config.yaml
horizontal_flip: true
expert_mlp_ratio: 0.5
residual_init: "scaled_by_depth"
beta2: 0.99
Rows from expert 7 of block 5, named by matrix and row number. Rows with one number belong to one neuron. Each number is 500 + 40 x the weight over its row's rms, rounded and kept within 0 to 999. All counts start at 0. Numbers have three digits each. After the name is the row's rms in percent of the matrix's.
# up: expert up (model.blocks.5.mlp.up, 32x96x192), inputs 0-95
# down: expert down (model.blocks.5.mlp.down, 32x192x96, transposed), outputs 0-95
up.9 103:516448518464473480523525476562562554500431488547477498562511507499455500458524483570463492500519520489506601479450542344501467457509458531521460497550434511517481465522467540512536456533453517513491549555507451501466450504491422503526505484446511496523485452391568538517510517514517514512
up.10 101:559550541529498431548467565498516535448472600487470515521524420442489537486542498454369492513515463405471497497516513552512477522559543529554457515529451492488449423540488455537503491502471496461567527461567487476538556568546481463484524486538517421488497517459434543492518500517473544577
up.11 096:532429468561513486521485529551489478520426546414467530447490464485488524482474452510440544453471451483533562480537524533485466505433408417520460465507504469477516572600541476518436510553479495456489441481484478493539506540511525524515558518584501535494505564494508443419451530549494566582
up.12 099:562535476579510523397372489479460492446605542549457525547482429487508557447441484523413470537444477477487463495466428504469526480530531479500509605478537458455526538475530514615535514483504567515504492505447510553494571534539420450461443475508512478555520507521528457531486406459519514489
up.13 103:510469539530549439552497479561502468422429481516480515572519428423422565513508551495482533482500498490475535552410472453568446503515421578510508498552464477580451492560465457488485491486530433477512527567461473491505416533469475521509508432587463458470506509457566491553528525444524490556
up.14 107:521509503427469482504503516444571541475511478479502511495438460523566503458547565498583550505506518471539499477500498449501495490456522500479485493463501532498454448465516514503437545509434476479556582434525501556495487541531561543494497510464496530391420491460458517460451496608491511523
up.15 101:490559536472431509499490523536578482479450446481526500498455423519485528521493495513471491519522493564542434399519494491447529515496541480501502474479405491478435508451510484571563450574471459533486472460511477571463523565442508512462502539530426495544528542545443541502426490450507456492
up.16 095:418429483559628463488548568589460465461479532431472442481494535516493511564571472459546508462547486484553454473473536526494524508459520524487493565499486460478520529493532456418486492464496450542490482482450551516470458540478491429574474524467481472566524537498523483434584481513520483513
up.17 100:508470498512509464543488586540520475503522534515485497440534452501554521468538460491436463483424479520545552550555499491541474556501469496531465465507526478495495401563475503472430503540531398487470476468516495531524515514533540466541519447550505484439490529449481537533494538465421522578
up.18 104:524481506469463520490559440493438464546574450516509436476551534550479503580479493537518506492506436543427528511480461419450470473463547546469433516595546489503487562499508458559479375496476477488458493425467533552485535451540464526461503559514549582519491472518482523517513545487563514529
up.19 097:518497504502436555472502482494506484488489492527471512485415423525515566540471411591434478521494461546482506507479503459475505508468422528534471537487449486483500477487550481498550498521540561524525460449500533524502505481475412502508537525519488458505515471506546538500439467455589512492
up.20 101:579466516487447562490515438475549474488579521539490540487478532586489458489473467476472554502403491537452440450491491547452516412490566483451506515488529522590504457525549471533493558504546509495518530487470523516518563528545434530555504460435506536457488525477450487479482472421482476476
up.21 101:400481525503661512505492517506450499446519513456478516449496521487508457507464538470535490506527537455534525507515490526497538502510504544486527524510496485404428482606534481438511523470505488577485511512454481529477487542536501458564502499486550534437515522516417504459525535509478490493
up.22 115:475542506462463478503519498509601458514493474468525514544498511463409474518517537456486560475500493476539491495594558505541479473452506495545497509432467510513528437575531434528491489501434453459484521532487486482491490528425535487536502496497502470436500504428491539502498475480431440421
up.23 094:542492529491500525493529557525555461448449483501506479492421511451542492554508437525498539502436458519521425454514503510482528493393494436544516552509505508523493450463585462494520431588537459537584462458413547490481559483423429473502546517463433448463499486536502480507493452462415471474
up.24 101:450516506595521416546503479555493559487467507468509481476514422470528456424510490414528548509488434523516472541453494528502466487509446577513530579505467520457452558565548469460458512470581528515535514544498489452440489472532529464509534479503479546457495555466474514494480472410460485540
up.25 105:462529514502518490537459472530539517523430487543499482506479528469471423524555513447556567443430482529466530462528551501446546504430496488468489474591516488511523537500515516514479569524474529490464481493539513491423559554418553504519459539545515543508503547512445565443434545505539482470
up.26 107:424468468496511471489458534510555506504388486478538527532492578513579565568569595501501486489518489506499511530504480478522485538516482467550516484499487534500481437523517463517474514536414456455418530485566484468459534471462455484553471484529527497510518524471518523466485513521479481530
up.27 104:478539518530464496451453545547528477476544498530494539452471430549553494447572488484429504464495429402481463460519545529479509439525492542531515474522491542440456539564549533525445509537511494448465532486459494450458541465587505499520548445493402480475494549441525429512476461467484489567
up.28 093:465468500487492443509482594513492456387555502580451483550435475472553535487565525526471483462447503427482435561490516550467538472537480543525511514528484502451459502567585530484482542533499471493505521472470534469503502543450481492467494470481464444457463518511471491456513514584425560589
up.29 096:462503503540556528486444512509436487511533470444463498482564489545515451490408470436518534472503433470512538484492508544449526461508489572472523603524511485413493564537495529447521518491487520581526505528472523447467523466492539469488524534570516492507493465502520497420503451453493564510
up.30 103:528468574519458506441506526503494491391422426510471512516472460529539598463510544549526416492492511526485490537463463464536520426486499511521499580463508534518459451472503534497512517530555514522559584554424523553495520477445452486475553511502459496543493391480545495548458528520499539508
up.31 104:447472458489438465465515491489516422476526485540480457495535519543492458500419487510518541460458501535423498453553510436463445412500565480530528551535585470572540476542499428507480484484557471565535479415446536547460469578531512501460429453518495588480491538508562507467537448495468517489
up.32 097:487492541476594550463442464520477449535568493473429539490472449558496567468482484498494503532462525574463482500431493492465550507523519536496476547463487475440507494561498523534539493461439548511527531493518561547447511566491466485555509457512470498531520446516484454556520413530476449467
up.33 092:573482493546469495460470500513498476450474443521462534469425466510570563432512478598468453476403497507513518525467455485451547520515480493508515557470521515495523463479536545486512525507555533582472464494452474557480540490473446505467474503441438516561479453519530456543392544502557486495
up.34 103:520533507452481529495541446516533486513562477485496432522561500497464438523491509513521525492509471515482531445559497429437488469421608500485490541480460478571556529485565458584492349520544451427492468472438515507493550513521570522426491491479555596466477493493513504483534423473442500477
up.35 092:472529626549489481498506529469436490416535465533504486547450469491470520497566527549530485528445540472513387510462507499531490457521491516541562519489425527486555463444471493544496514520513477424564510514527493499534525531456493470513527487456483500560512491572550534535504475520485424522
up.36 101:456545509564504440510539491566504514518466474424535525436445449464541441441508458453529559489511500501525467506458489540453445488497460521483533558493488519436551572559613498526447523500578557510516497539494484467507511481497563501543531533483435539510510543520509490462442428432496519514
up.37 096:547444547546471424516538533464448470408450514480456486472447475523521560462535560543488442575459480476549477547506482459496489520473510507558521511499471537488543419491462566513458561561575529536523516428493462560481522459542498481524465477447457531527474477474569477582441527519531530482
up.38 103:477429482540480477483523457472476448524547463510528439478582486527480464566422525497501427504484455556420530475464519477558497488521588511592439494511571461560528504508524448518475462470558436518566473421483558512448461547573481498512462520536537578533512454518495522578441531528530510508
up.39 104:477491525501448504479584534540517522440407458561487489535468489515556517493485455559567499522493524454501515479452553438555459447474431542539448507506470577555505401464536534504523498605513475416551549533474474488473505458466432461507516485495527514500448385465539511505528519521496450505
up.40 089:506521529462589568457424494531528505499529474461465532483453467553502513467368490504525502478488466439500500462451477509455525485552515580501495609507566482360517467527473534460533516496430510541489505511459535475522480498481484478459516511570519537488479449523405487456536475478513531489
up.41 094:469453492500455554524469509502504461451396503578487516477451476491526523563495383569451568479430448532505456497483538508470551447456445478526505532509512542541497430507482510533550521610525541495491504471500477509483538433411389448478543513541490498488514471479541481535474453457508523472
up.42 100:453475491495487415543508645601461533367477491502444487462520458487515473495536445489493497509477590519550521529490535459579519520545438566529517487526469489513480469494451511496444512525548449465464537480505475522491511505506555520551467458455508481420460523481452487546552508519480466518
up.43 098:508490517572479540492478464524479417463448437483474535492408410464542533512527460564397432494513477501537476495503452480455534523467445495554510537528445525505459438494454483517556541566544560543522509477464527536532533451468401473500540504532485454536518445495492526593468499489505517487
up.44 094:491474507472575571481532503554503492513562480514453488524489469520461549546429427538473480448528466514511475490482524519465541490533529550521482555443484461491514493511511481483566458481468502433544486488461513554494499489465451450438515489548490487490533447545488486559526495461480543507
up.45 106:523495493420545484465436449543476462471549493395533478524464469500518460480531457556543496482515579492452467452463568481575478504528560450516437540481496485538543572544523520477504407523505477509415505541574454420558486490444484467487523522534503537510451520524560498492440485558528514484
up.46 099:491491520518546544513514471494511469578488496488511483470491414456486575541499473545509400496525550527529514527512450498515550551527490523552485521516470471411472515480535469491580487491531521543517492468488519512503458513431474453476492561582545455521528454480497503504467506488486517526
up.47 101:520547545518477491570463579443510547496527550475516556520496429491544541482496525486437535435503495468536500509522515505419507483513548479535467531531482457430473511519510506495488537494419456471522534392491530551479534528500538488473445477543447382426506539487487499550441464535482485557
up.48 097:609436506600458485479507487619569543465410496456440496512504505505534590511475518487450490525484419519492473510504473444462559526491507442467468525457530459493410482534485502467432448532530515488502513567474512532477506528503498510519515487466447489537487506440506472511454523434464484518
up.49 095:467572530536454420500474576544556525530506447465502510491499468448565542414508528477532560470472590479501481518439578529492456520519470485553496532500504488472502532483506498550496452527534495510504469528477474493491562474475490497498485468568489508508509495466477427521443436426511537484
up.50 092:480421534439444553501543513535534463481520508485472511465541493499480500536470448515482509458451474514441527484529459478487518436496527553536511550528482509506526495510505485516546449509515450447464474498492537568519548519475487542439518541480485485443485505490553535561568472493501522535
up.51 105:513530523527580488537473464498460537483472519453448527534474449418512552564435534487536472427458517516436510482446556449556478545496408530530436518503481489496480520499547495479524493479494492491505510533506481472496485504441494501538470558586461546527508501504490492509448509469564540514
up.52 098:502519518510427514487539447511519463571587480496489482456508515576427469560447463488517533502463475554501534447497525488447571468470553568486470514450506449601530538585509470518523558488501430482536521437507564551418563510545496554525505528482514553444505497440456525437475476470520493454
up.53 096:570478501504484493466488477467515467433484454551494494532360446499541550509557497591453487510412447505464453508501484488395543493530506506472545528509466511536444426490544562487534528517523535526487473508469537571464491456454458498464463478500413483490485481462563464489452530546472543515
up.54 096:556461499586452508517495548473540485369475555558436507508476474495562527543498540432520576540459519492544439519449549493517556500502441481532515469513425536505509469522499541504443572584547529479552483506487494504442572471544474540586509485474529503439467563494499456570490553542513450511
up.55 089:521485465573471494511496529508543496417481538563423483469449468456575544531452482533504567564413454506558461493460597500486508522497429443495516497491435530488464466516485579531455533583533502492499482459450465552438550471521447544556485440492570543514460520514493450522468539498508427496
up.56 100:586531534445543523468523460434512489442549515547517506533394577533505462459517468464510597476415551499492425462490490546484470418507544459448518510516517547569530406475529487483499505533567502543526500491449519465539532491508506509526446435446514483494481521488473536417544441420451458477
up.57 106:484544510444442475524515548516615491491518450526558479498496490468514508479533517501422529482521507469513471532459513504460455497486531533570460513532421488504511475526565479512478483487436472502470572501516482534461483572413516525489476476489456419531529561480483520533476455441460452518
up.58 109:465462496443525440510493507519433450570554446452551518422450508549603475440504452497472502515462555528477539546531549444508478517504462492536498473480633491394568485512472519512528453533573515504461483506501458464508521547504567515510494495431452506485464472537533493503489548544520520459
up.59 105:447512469532433477443452426461480497570619485516505503518583528518478418506438461546407457487510460540522536515543511536483478493415551534507436533505493474492563550455447511542559559465501495541480431479513493485478498513515492523477435558583538486570458473483564535489426455516499514475
up.60 106:468508488518518476474465469516455525496468508499534495548562524532451476587450567504526461414523531552494510501513540534503538425520563492520535467472513462576552489481469483507494551471532428516593487453508578492444463513521573459555482495521491632520490495504526563500443507461549510464
up.61 103:444485490467481478446458490499488461502482512497483484487492493581504476540432539508482528427470512577484492478538498528498486424439504435558470536521573480598535458505560465493466503492613463517558481464482552514479430545527567477566436481551488571532471555467517581439524432504524561559
up.62 096:499501481441509528431509527481516538556591582532451487544490451475487516548509495543455508475426457465514454527496527500456529484474498516459486542507465490510529515465512531447590468536565508576513496533484504544484448494507464532449480528482469393503514475547556518451465447445444500520
up.63 085:465480561567473446517512546467460517423459508560435484472432488542508534463528481535485502579431456501530440545465565446552499530464476504545579488453468565502564453487434591478508512567574510464537510482510464533444507484510476493540466505428464527531496466523547465560485498492530434465
up.64 087:527539491422432494456507500468508498474501462548480506564448478475524522507475462623445505477388464446507476489494491531450532491483519500432488539511462510453514480473561514524535425582538502514474532547457546539448549475448470523464498488487432500458483429541534502520491510490490480515
up.65 105:558482522500491406534507581489453506443499539445466517507468466462558563435535511528473443540430505458548505572535460544449484551529477444506526515501464505501466446503534523528398533499524485514464517452503487556507524488525521519504449391450459481504465472463516468524467563577518525553
up.66 107:474472498501457493412487510506456474469496482444472481483569471548515557546390520487468438545445500525443505392501498526577494478523509454529508485508565485557490477560540465442476496466563450571564462461480539525456410541575469501526441534517520563525501501492564515476470513527478526537
up.67 099:545487567519535468531526536488539490519521404456539481400494525485546483438417510443561480503428507526480552458473511466482485499536462449490471553496495490444422539551557512516511498486460503516553503565487508478531484475430481481420461477571518550482514502574467503460468546483531592491
up.68 104:522519493500562477482488487523444543489449508530449441607514478476456533572499529510556490474415581412552483452520546462498529526538480458494510475464485527561557526458456538520447474559540476460520508561483435499516525465541488485545467474498490621498473461495527502469536466548502470511
up.69 103:551522470417492427524492410435494520476505567525469526495499421559532507512544579467531538465534557489526504442452501483449482510540536493424462542476538478503494527503568500479477442514476475520503537447482521506471506526567513542459498470502485464486489529505401503540509490532516490531
up.70 089:506495524566476492476461505618528532480479463540449500521524479494517546503398479545467509499459431502527489472447524423545580485497491478493490559449485532497470454552474596557477471574456523450445465572464510562442523470502458494543469407500481493559488507448565496457479509505458462461
up.71 086:555509520542507491542494513442502491374467544523424532526461499491565539560516566438546556539412523505504402516460522513511544516501442469508543480487422539507510461493465550576449530545584529472484486508459461505491586472548474543547484502524561528486478575519506440539483516492547471520
up.72 103:539499525525542455544483572557490488521498484563482514576568498506468476547556554505509546406486538469514528519490567491459465486556501581573543438460505493565516451425494483530432482563565503499539495576476481480510543509549510516558518474491473471491465500491503553519527429539537461539
up.73 104:488463512467483466462458507555486429513495555471481444483555431514458529557429519534475433499491505537462470453552539475551473491543522471531472509513637461546545474521535483463441464492582498529590485449492549512481435525497480458518400484531522575479512497494561547489493458557477533554
up.74 097:523523519517488478477532535564581471483455434533505503467472458501563519516462478533430499483476458546573452462471499449444616491474479428514501517490471483531423529482546527527463441555494478540500512566425512583442489538432551504513509499436424445507487491508513517525429527476512439478
up.75 100:474503500516476407488509581555436488517490507435511522457518435490569522429517480504489512532457499491550527530571496557510443549517473548507454502515527510469498462555472476530446489565597497544536483498530489475547547483560524496460506448519427477452484514472456509510487501443466528514
up.76 108:473513468505485456440417535490512557532542464516553516559490546484459566603507580514456488433479450489477450518539549559491492465509486483541511522495520536575536522509463526514493557523466541467475487479569548396500491485503507476523542510501507516467467460434532541476503423452462510442
down.9 100:509505485517473475465470496523439446509485526501430557478534467554505486501536501467479518469436483452457486445486543490495486476497601472467442502466483504516599537489576460465518518442482537497503474469477451482504430554531521469479524502484544610477471451503490462474504530528492540515
down.10 113:477560527495493489458443462522479499487455488535530505452414516544570548539540546495455571501473467440450491596501501486531480486459559485552512505445550483519487547475515520508546459458562530545430529536452464487424540463467487453483520465483571502463506515544543416478510561469505529493
down.11 093:496539497468531504513497477556462512490508460550542465485431534504542498455523584544481557544462460524482515558557481501532432579409529500561560489441525441542593507484488526524449454495518532547469494499494460439481531474470554481445470524450524553500506525458519478530554512501446480426
down.12 092:521469517466461493545521489530470497447515457500552443455508498461496523553445532491506488470413531509516456543481461523475535438531490511534498534524499521531423511584493524539549468528486414508539493524482513513444520489554464478502495465457482505637476509461535555542544481549488468397
down.13 105:526595541519549488535454490505520480499428453496530484506420527619530574493525493519472551472450486400456525521521438540512496476510529467547506522491478480514580581454549535491497538452488544498455489500483477479431481561486431437430469489490556536474484488494508482495524495441505528463
down.14 148:501479479555482524484467523573427455489496470433520553443481417460457496455523505552472442458520449466536501499458543517482547481532477508455488530543483486486528462524551534486513452545459538457499449447549489450498484468503526420574455530499538531536473441529576529527502497480542588511
down.15 099:435455477484538557467459450469507474503458491474447592471486481491491563524543466459437493517453431445490479507481534452585527490471513469491444492486493443469559483494576452436518487476527479480503474455522496438463497469486477494533595503525580476449571518492551503464570581463543524519
down.16 086:502492513472469480616495552474567521494481426507551491488489525449519493502494531587518485510441541484544479559518502547495507527502529511491547482456517515451471477557559466518454538452462493462532451515536560470467447526396474527479489555415514612534520489423439512511536464520417430421
down.17 099:484569533499498481502455477482466486457445526499496484450433511542560507541576552502442556504479414467448507547498504521495480502442557494542494493481579471516527542518479534529527472443525603489446525527489507483446505467432546451493466505487548526476475488523522425494503547471495555520
down.18 112:573452432508490476517528536559429489506526526508463591545544457480429482484504488471553458442443534498511439444453522540491479477554482548470501474538439542517551489461549463440489581521483504531505451486490544530549485555545524540538481528529490541492466481480478487511448445513551552526
down.19 086:535451484533487500510470553545464460448492473479551562525458416461454513436492512509481442483526488502542453499428515555496501508542457510465508447529479460486491467521592483465490493564462511486558472436531573493531502517513444493509476580519488548522464443481525565529537478489515534466
down.20 093:560423467457418451503499499563404517506581508462507644489494455485486494503467491515517514491405539550532459449427500560493461453580419547465471530519481522529503439543578468524479526537485499504505477514493543521525504511557538521534495529513452456487475490457516486577503436441559505500
down.21 095:533470501498488493574542565523558597462514471562531492547453569469508497503520504485500493537452580495532548566512493513499500546519477512510520496477485480470442432486467474573456516497503523538479410567491566540505493534482460562479430563412446533526514500453448514489509451516457462468
down.22 126:484439416531502469520557475511513492540548539529432577516506482481467525532461485460505499524475536466531458481482566496549485500488488525484476522469480507514529506416548396516445556449464475558551481446476551522564477553502510553539527485546477490433563498431460502472470500534532526563
down.23 086:494511527497422510536496504508475477483516427446611588464489454493468500488491497542468495524465451502566494505404538556492471504506443545449461491497550515536485462564601450517474503517458491485544509481497547468526504485487475482501489574479508535489545425471527523587533490443481479435
down.24 111:486553565473515499498529490528547539528508525567531465530459591546561562575498488462497558581471529502439573528538450462471484483495486491563528563451535520490461513509448492531491534468559547522454490567444500559461487516495505502458496439495499495488561563493486430460477532477496447521
down.25 113:533485465445486467455525429520459457533578545529437511531523520498492461493508507516518524525495519563465528537481485472522445521529489490512524523507561536513528539435477475442482524455570489549523585478450493497574488469508595481518505420555524458433479577521545425513446564504517495546
down.26 113:474421396470511567516541518544481504554548534523412555504518490419483475455510517478482517520489501528531474515442548513562459527458516518470525513473520505455565411439551398470437542460508529539548499432491514465568460540474550520556538532530485528442544496435457535472530545485524547564
down.27 113:447546524447551519433462443503513506505484519550477436467517559534549506525506512489488519552463506506453519519526439499498500520438568466520531464458533476448463516561457536527545500484594499513484531567472456512478492484488527503483553437476521505542522578499487459435536514522480490483
down.28 078:474513510461466527558451536460465542424496445531539437483398509511535495510527567512468513506435495449524466587530503536501497512504561515547520457475537500469485473566567477495492431530478496551508480536519539438434487507485489512465514554388524568586504491457457507498619465497431516404
down.29 085:554490494468492492517479506512508571497540463560548450588470524456492447502507525472541525498419583479496504601509475491478499471539500525507550449473505453451462505521510479536472501539550491511549404566549506543528484487568504526504473526436510561548490606429442565484577411534439440451
down.30 103:460498504510433603463438512484475492476484483468514535484507492502519513509507481433465455517439509440478499521479568468477552438549559467429436497504542546454477474593579483443541483494500550423560435502527507546491435528549501529514485530422534573491591460480504526489520505503507520524
down.31 105:565518450506434451548530452497490486523526549514444509543530507539497494548457505489551550428429541526469453507513441507479485433532464531551492530516525546581497552431501494464471544400495457570455506523429547542519500523544502523525484444561510449493455545483502484484471448504572485455
down.32 093:507463492463525531503496508501508566451468473520470461530501543483541504484462480391469456511458523468458516412572512465512526473507524448472480477495439501433460489568529440512608459532543475461494497560494475557488459519594473532467514522436457479575491468509513515490529483567532496463
down.33 072:453481509482475592489479499525438540438489463491542509457489467390510517511554521478454425565473466517518510520432487497486527505528499490474484437519531456474457425644522527538529474568502495516564463507517514498464469479544511538534481559387488586547523485490553519496518482516512545482
down.34 111:534435441488423495495511432532441444531579530485470568504520452479472509528449535468491516479398530511510468501413539545504501447518427555518424539513525526544501493510512445480455520426485443514550453481489550514542484497539528507560505443544524472481526500464531484553483505497577500534
down.35 075:423547547545399523479389473475512426453451525460526581451468485452491569586504540496451520504442466461477491554382495534487510490545506507522457525538521515503473532548514557461519510557469543540505452525460551467461514460479412487517461510453579556487478500546522492495535477450518513466
down.36 116:495520525446500542446490458490527528547511492557495455501486574540573520546534474478477553540456531505404554518551470459496535493476563443528502524450522480478492500516474524488529491455563515498462520554469439535477488495509527510434537451458539510508543574482494452431543555505499431486
down.37 078:429459499482446543423460454461479466458478512451538540426464485484487498542583502458385502535454439489499527523429551454518538485479532434486453537495562496533495490596591496500548435514512553487540491478533490494478489465483521505513490537412548568468577520524576471511535550467526533520
down.38 106:578485451546476439520544537521488526526525556519431540508533488506441507560473499506555502447470555485480453461488452524438497436565497519537522531568425550555481490429432486460508554484470514563454461533464510567535467567557506524508440454525450509520469513478497473472442433528515538523
down.39 104:487463471540491530448416491453471445505487496443461560455530438533493512507529466496465474496487459412473522458472569477535513467509574462459417504520494515476556514501568501410499507440478541438525480444515510470514446520479516463513520517485596559443546480546498499499511568502486563554
down.40 075:552494491522488502514490517505539561479470467503520448565498482402491455480419482451504424483454586463499530524514490501530532524574442473479520476515496515426433497514511509568501477547493493508532399551528551537517464535563470564474475535433427535562501513483494511441500431559508450501
down.41 089:526447496505458516527464469540416400516502470445551566464503425489471481484475535536461478490494468520552486491442492567522500489480512513463459558527526515524556498541595470483453500463447488468562502457528530466503497515491511454570513519510535546478518466460527521592537525458490525451
down.42 095:496550527492465539505471492504478515424425470512500453442474531523568531550569493501420526534494420476470564535476506505540471525474556472525502452475540533487536528562549564515487493403527586494488491527443517448443503512451463499480463534404521551464465446521517410483512529474507507487
down.43 093:484446477545482537475496490551431430494545497449508585484453438442464533516449499489468452530494447508545470532378552520493522477536421546481440519531538448534504490534548485476479500538464525472531475453516557483498499477547491497557450504541525504466580486475562474556488497465559546507
down.44 090:539454465541491491547504535498535519483502480481492538537502465465475518489445471465525455489454544438528473491496564503525582432544446509489437544535440478498438466513545462494505509505443480500528405500526594506502482556528430554525461517492485515524501475476467527538515473488539495487
down.45 121:502586520487516485500440468463511478447489538511473442477518503552519489537520563545506591479539479448458466569518508536504494485504579529552495516479560479518557580466494532440531485512553519517464525522474483469463511456457526445489477437447577488533436531564493449502547544447523523460
down.46 098:549470459565472523530517544501530484470515452463463549492516450381418524472427482514505420485515536474568478500424566533521546492554454515447472493567455471454444469503470571479480515548430497444526429451545578531504512530502458519537470549497456490508475498472514535478467480511578516536
down.47 101:511538491530479530497474450539475465527459485464530552449437459477496520469532484522400525466506433430521471562446578514548499496449471508517499490474602470516531533450584497490506482465499529532457491478504499446478554439460470480553529532533560496460499493496534484510546558443506552536
down.48 088:499465528475517573534522532480481517495445416517562476489473498492557531431562456456453463596466441498544559498485579476538487552419494453461506519473494464483540434557568473562437448433491492448569496499522516473483454556483482523492504564444468560505576436408496529555548524511463499503
down.49 090:457562536457479514477465475503509475474469499503523462436474533570543522557509508538459533479448489445451494535541457484470527485502547437527506541482542471512571575533527465516607486485534535529450538552487426451414504478548511450460529463474598495516481516510530450477566534473466488504
down.50 086:543429439488479439512495503533445544462562520468469547535507472495445472496442492463519467497455548501534436440475532546477488448545480529435429513536500578568499481527550437443524533508453489510502495493483572544512434537584480593500455509497480513483512469472528490548483440491561503485
down.51 137:522612543553555458500493502502536511511493511527469484516473553589530564583459453516494565539462508442446515514491456525512458478487464504604521506517458493519517595455440540465526552457547512561439509554430475490460550505473456505450509443545544460465491533541508450427442504470536503529
down.52 095:545459457475408492461538448597434528516542529487426593488513486514522494508479437464471490504420566505523466479449513508520482423572514475473457505507484476519480482535539449476520543492533528538477485527463504525554485493575515562540546481520497444444512523499537446491491465469563527559
down.53 085:438452509523489565457433541492456495395486454443550518485485453461494485469549466501476455546469463501537537477452494496499506520497526465433454481533483515478498430592579498449515446564480514453566493475551518485509475538500472508486488600415527648540546471497493569537515470514456528450
down.54 090:480484502488458489503475487490457504444512443474595516423418479468528525515536543560435537561505419529530504513454559496518455548469503475482497493469537456547503473566572515547461439513491481488513519487513511420467562461427510506506481556427542475505503478486536514575532539466470499485
down.55 076:476481532486491493487493439492413463454441455476543584431477481463536516475518534546420490553508424558548550497481514469565458550473521477482509488513546490515529526506580545524439456467521484472507524470499531427487549470443539512496538543444540499461481483463557474577542542456511519509
down.56 102:527496477472444462592512519507481520461549472472588568523487487471458480484495519554545504480489518562576505555415482594513450506550410600452493495527533529555489473501564489507423544533487457501546483497516579504524490523479472512546453536506472508485485456472459544565499448419498474468
down.57 105:447532531500496526499487428498519448530463473503446526444461508539529530511502537496444534503442491410464459497543571468572515510424532427550494514418532468505554540459561453530491492409527474517519480481497471455471550472465489475525556473486580512458529496453555486481545553485490487525
down.58 133:471586561455510491478468489506493529489498520532545490513439549530543545510529477474471596512522491512433550582522433532485458550486517500561548518445570495514539562448477527508520508495580556536463521553427474533477548489485524481460487441478523507471457527520517449438541533454498485488
down.59 099:540461476477432506444507428549467477479561511527457481515535502400470443531437525465508473482442558510475414522455493533493520480554513517524494414495526445486400512535447516475551514518578450527513493520502482508493514445560510543543552457495500505581503607509572501485524446566538503468
down.60 111:543493447523540453531567512533517484552538548521440518551547480530451505559442512577558536488533540514506463526491493544466469492548476529536530558550486526551528510404463464458472570484476518522474511493462521542536508568484518522497482429579514448439509518498466471481420535484500523575
down.61 114:563526466482521453490557465507513486537541553531458490546496546566494515535498490533550586482464553545470516492491417525480461496510481518573559504504517530584521547408442465443486546423528500569451557530430488542540493516517540506478492415568492467449463560503489444474458492485512495517
down.62 090:536468540503519460538492498507506436452492430498552487498510450445473478523445544577501413467381534485552490495491481513473535510497492511479477477550511508458472471595501486517483524486442392483530462506557529476489479495507493474530495558446522533612506514491558540537491470505439488443
down.63 060:459485535498480499456443491455489483448443471504538554422512451473522523523527551516470459573464466511527562517418530487555490527483550478481450474483601494506470471626595554541495520518535477496564460454531543491471499477497476515510533555397544537497528522537529530536545532440443502510
down.64 076:465464536513549547453475513526465435439473456461486550481476463469496492416486419473463380529469491468508524457453525493534537503504494501458438439543479555433467428596563502453550495531500512421524459471521515470471465562522447542523544557479518586502582437487539486537522468506528513522
down.65 087:440488496481443546416477456521452501485480501517522525440432507452552523518592491482431523532445429489481528526431556460498520498466560474496460502472605518537537484586554512484549445503566576520504489506471515454456492473527532461544515519411547578506541447506567473525532551465495549485
down.66 114:534538496544507449549561539478532536525529549510479460489473545609519562574496456532543524485445523494446474483500442482416525413519529486572512524582463536570477487492454484496509569458480526578410481568447461566469466551524502506506436448499454473522484505484482442480469468521493485497
down.67 101:523536512438469490490483505475552571467528490526520483564421531510539478497545522486499558480494555456431569563564505467464537503581535484525539501443553522456478511480507504510521477511534574535442473599478486562483505469576496521432449503420489483484468497510477461444547524465447463496
down.68 110:488568545480485491526461436458543428492477508466502502410489485537515599581497534555444561486457437437498501541475506539521512494468500501556511533486519456567515572501540528485478491470508490493483515509480511397393551447409462444520531470518572459485480522560547475518521550404535489504
down.69 104:548550455493454496593481547523505529470497493481524595523471446531474490496534557582505508454467489475552476526505575571508464503535480540490500459482509431542580501450624476484434536491441508533481422501518559464504521524462497511495455555515521463444468434465448525517538516454487498486
down.70 083:476529518463535597466503476523468493510466461548483498462478530514556508447524528471438475511472448491487533478529507501572439581406558427515518515448519466474531477541582462502501460428531496444556570492504479433514462509481536480458554496460514538483531457426524487521571578525520508474
down.71 070:466504527439470472518518519461472508438512477464571510432451483524515527523566525558439538587482399553547543547437500514454439541509475490477493504506527465605531465546575534526461484540505502493525554508515527447468504476447497461511492519476526492486439473509558511564521519426466503459
down.72 114:493588545485516436500468446560472475464510539503519550461478517567518557576537457489479549466493472482442492520490416539495455496472521537561531529488518520530564575465490506457551545501588538545425527527424456471452534476503486437500520435547555521472440517567544456489507529439537548481
down.73 116:549555462542524426511505512490507498519492557519420515502510526617505542571489473544549538438471562487428472469527431495422540435554532466556520566552452521543531556435444507476548568450472530579429457522449457580488451541533490464481462434545516508532442537506491450434441474512493561514
down.74 087:473418500492479589468504475474529525490471451496494519497522497445491508491471456435428450589452490497508548521494539485555480563466509453455476455491520496414440461600540463543480477481498497444586469505537537484518457491494509609474571543417487555508619486430505519489537503550512458555
down.75 097:501556561477529483499503481549479502460512537554486517461411521580559575560551446512460560552507452491435507552480486514494449533450531515573550523476543526546584555453461530517498527443577586546417520508434485490446511506500487499475469459508509502447500514524525402466488519475562505518
down.76 117:470473480418480510480520437506501521547561508526526518500478525485534463507506574470548586497477515563493519591490481498528399513465535582493550485344551461504512493477516435505436524471560409538564533527456497502553508476484540502518547479535503515461558569439465528547565508504471430469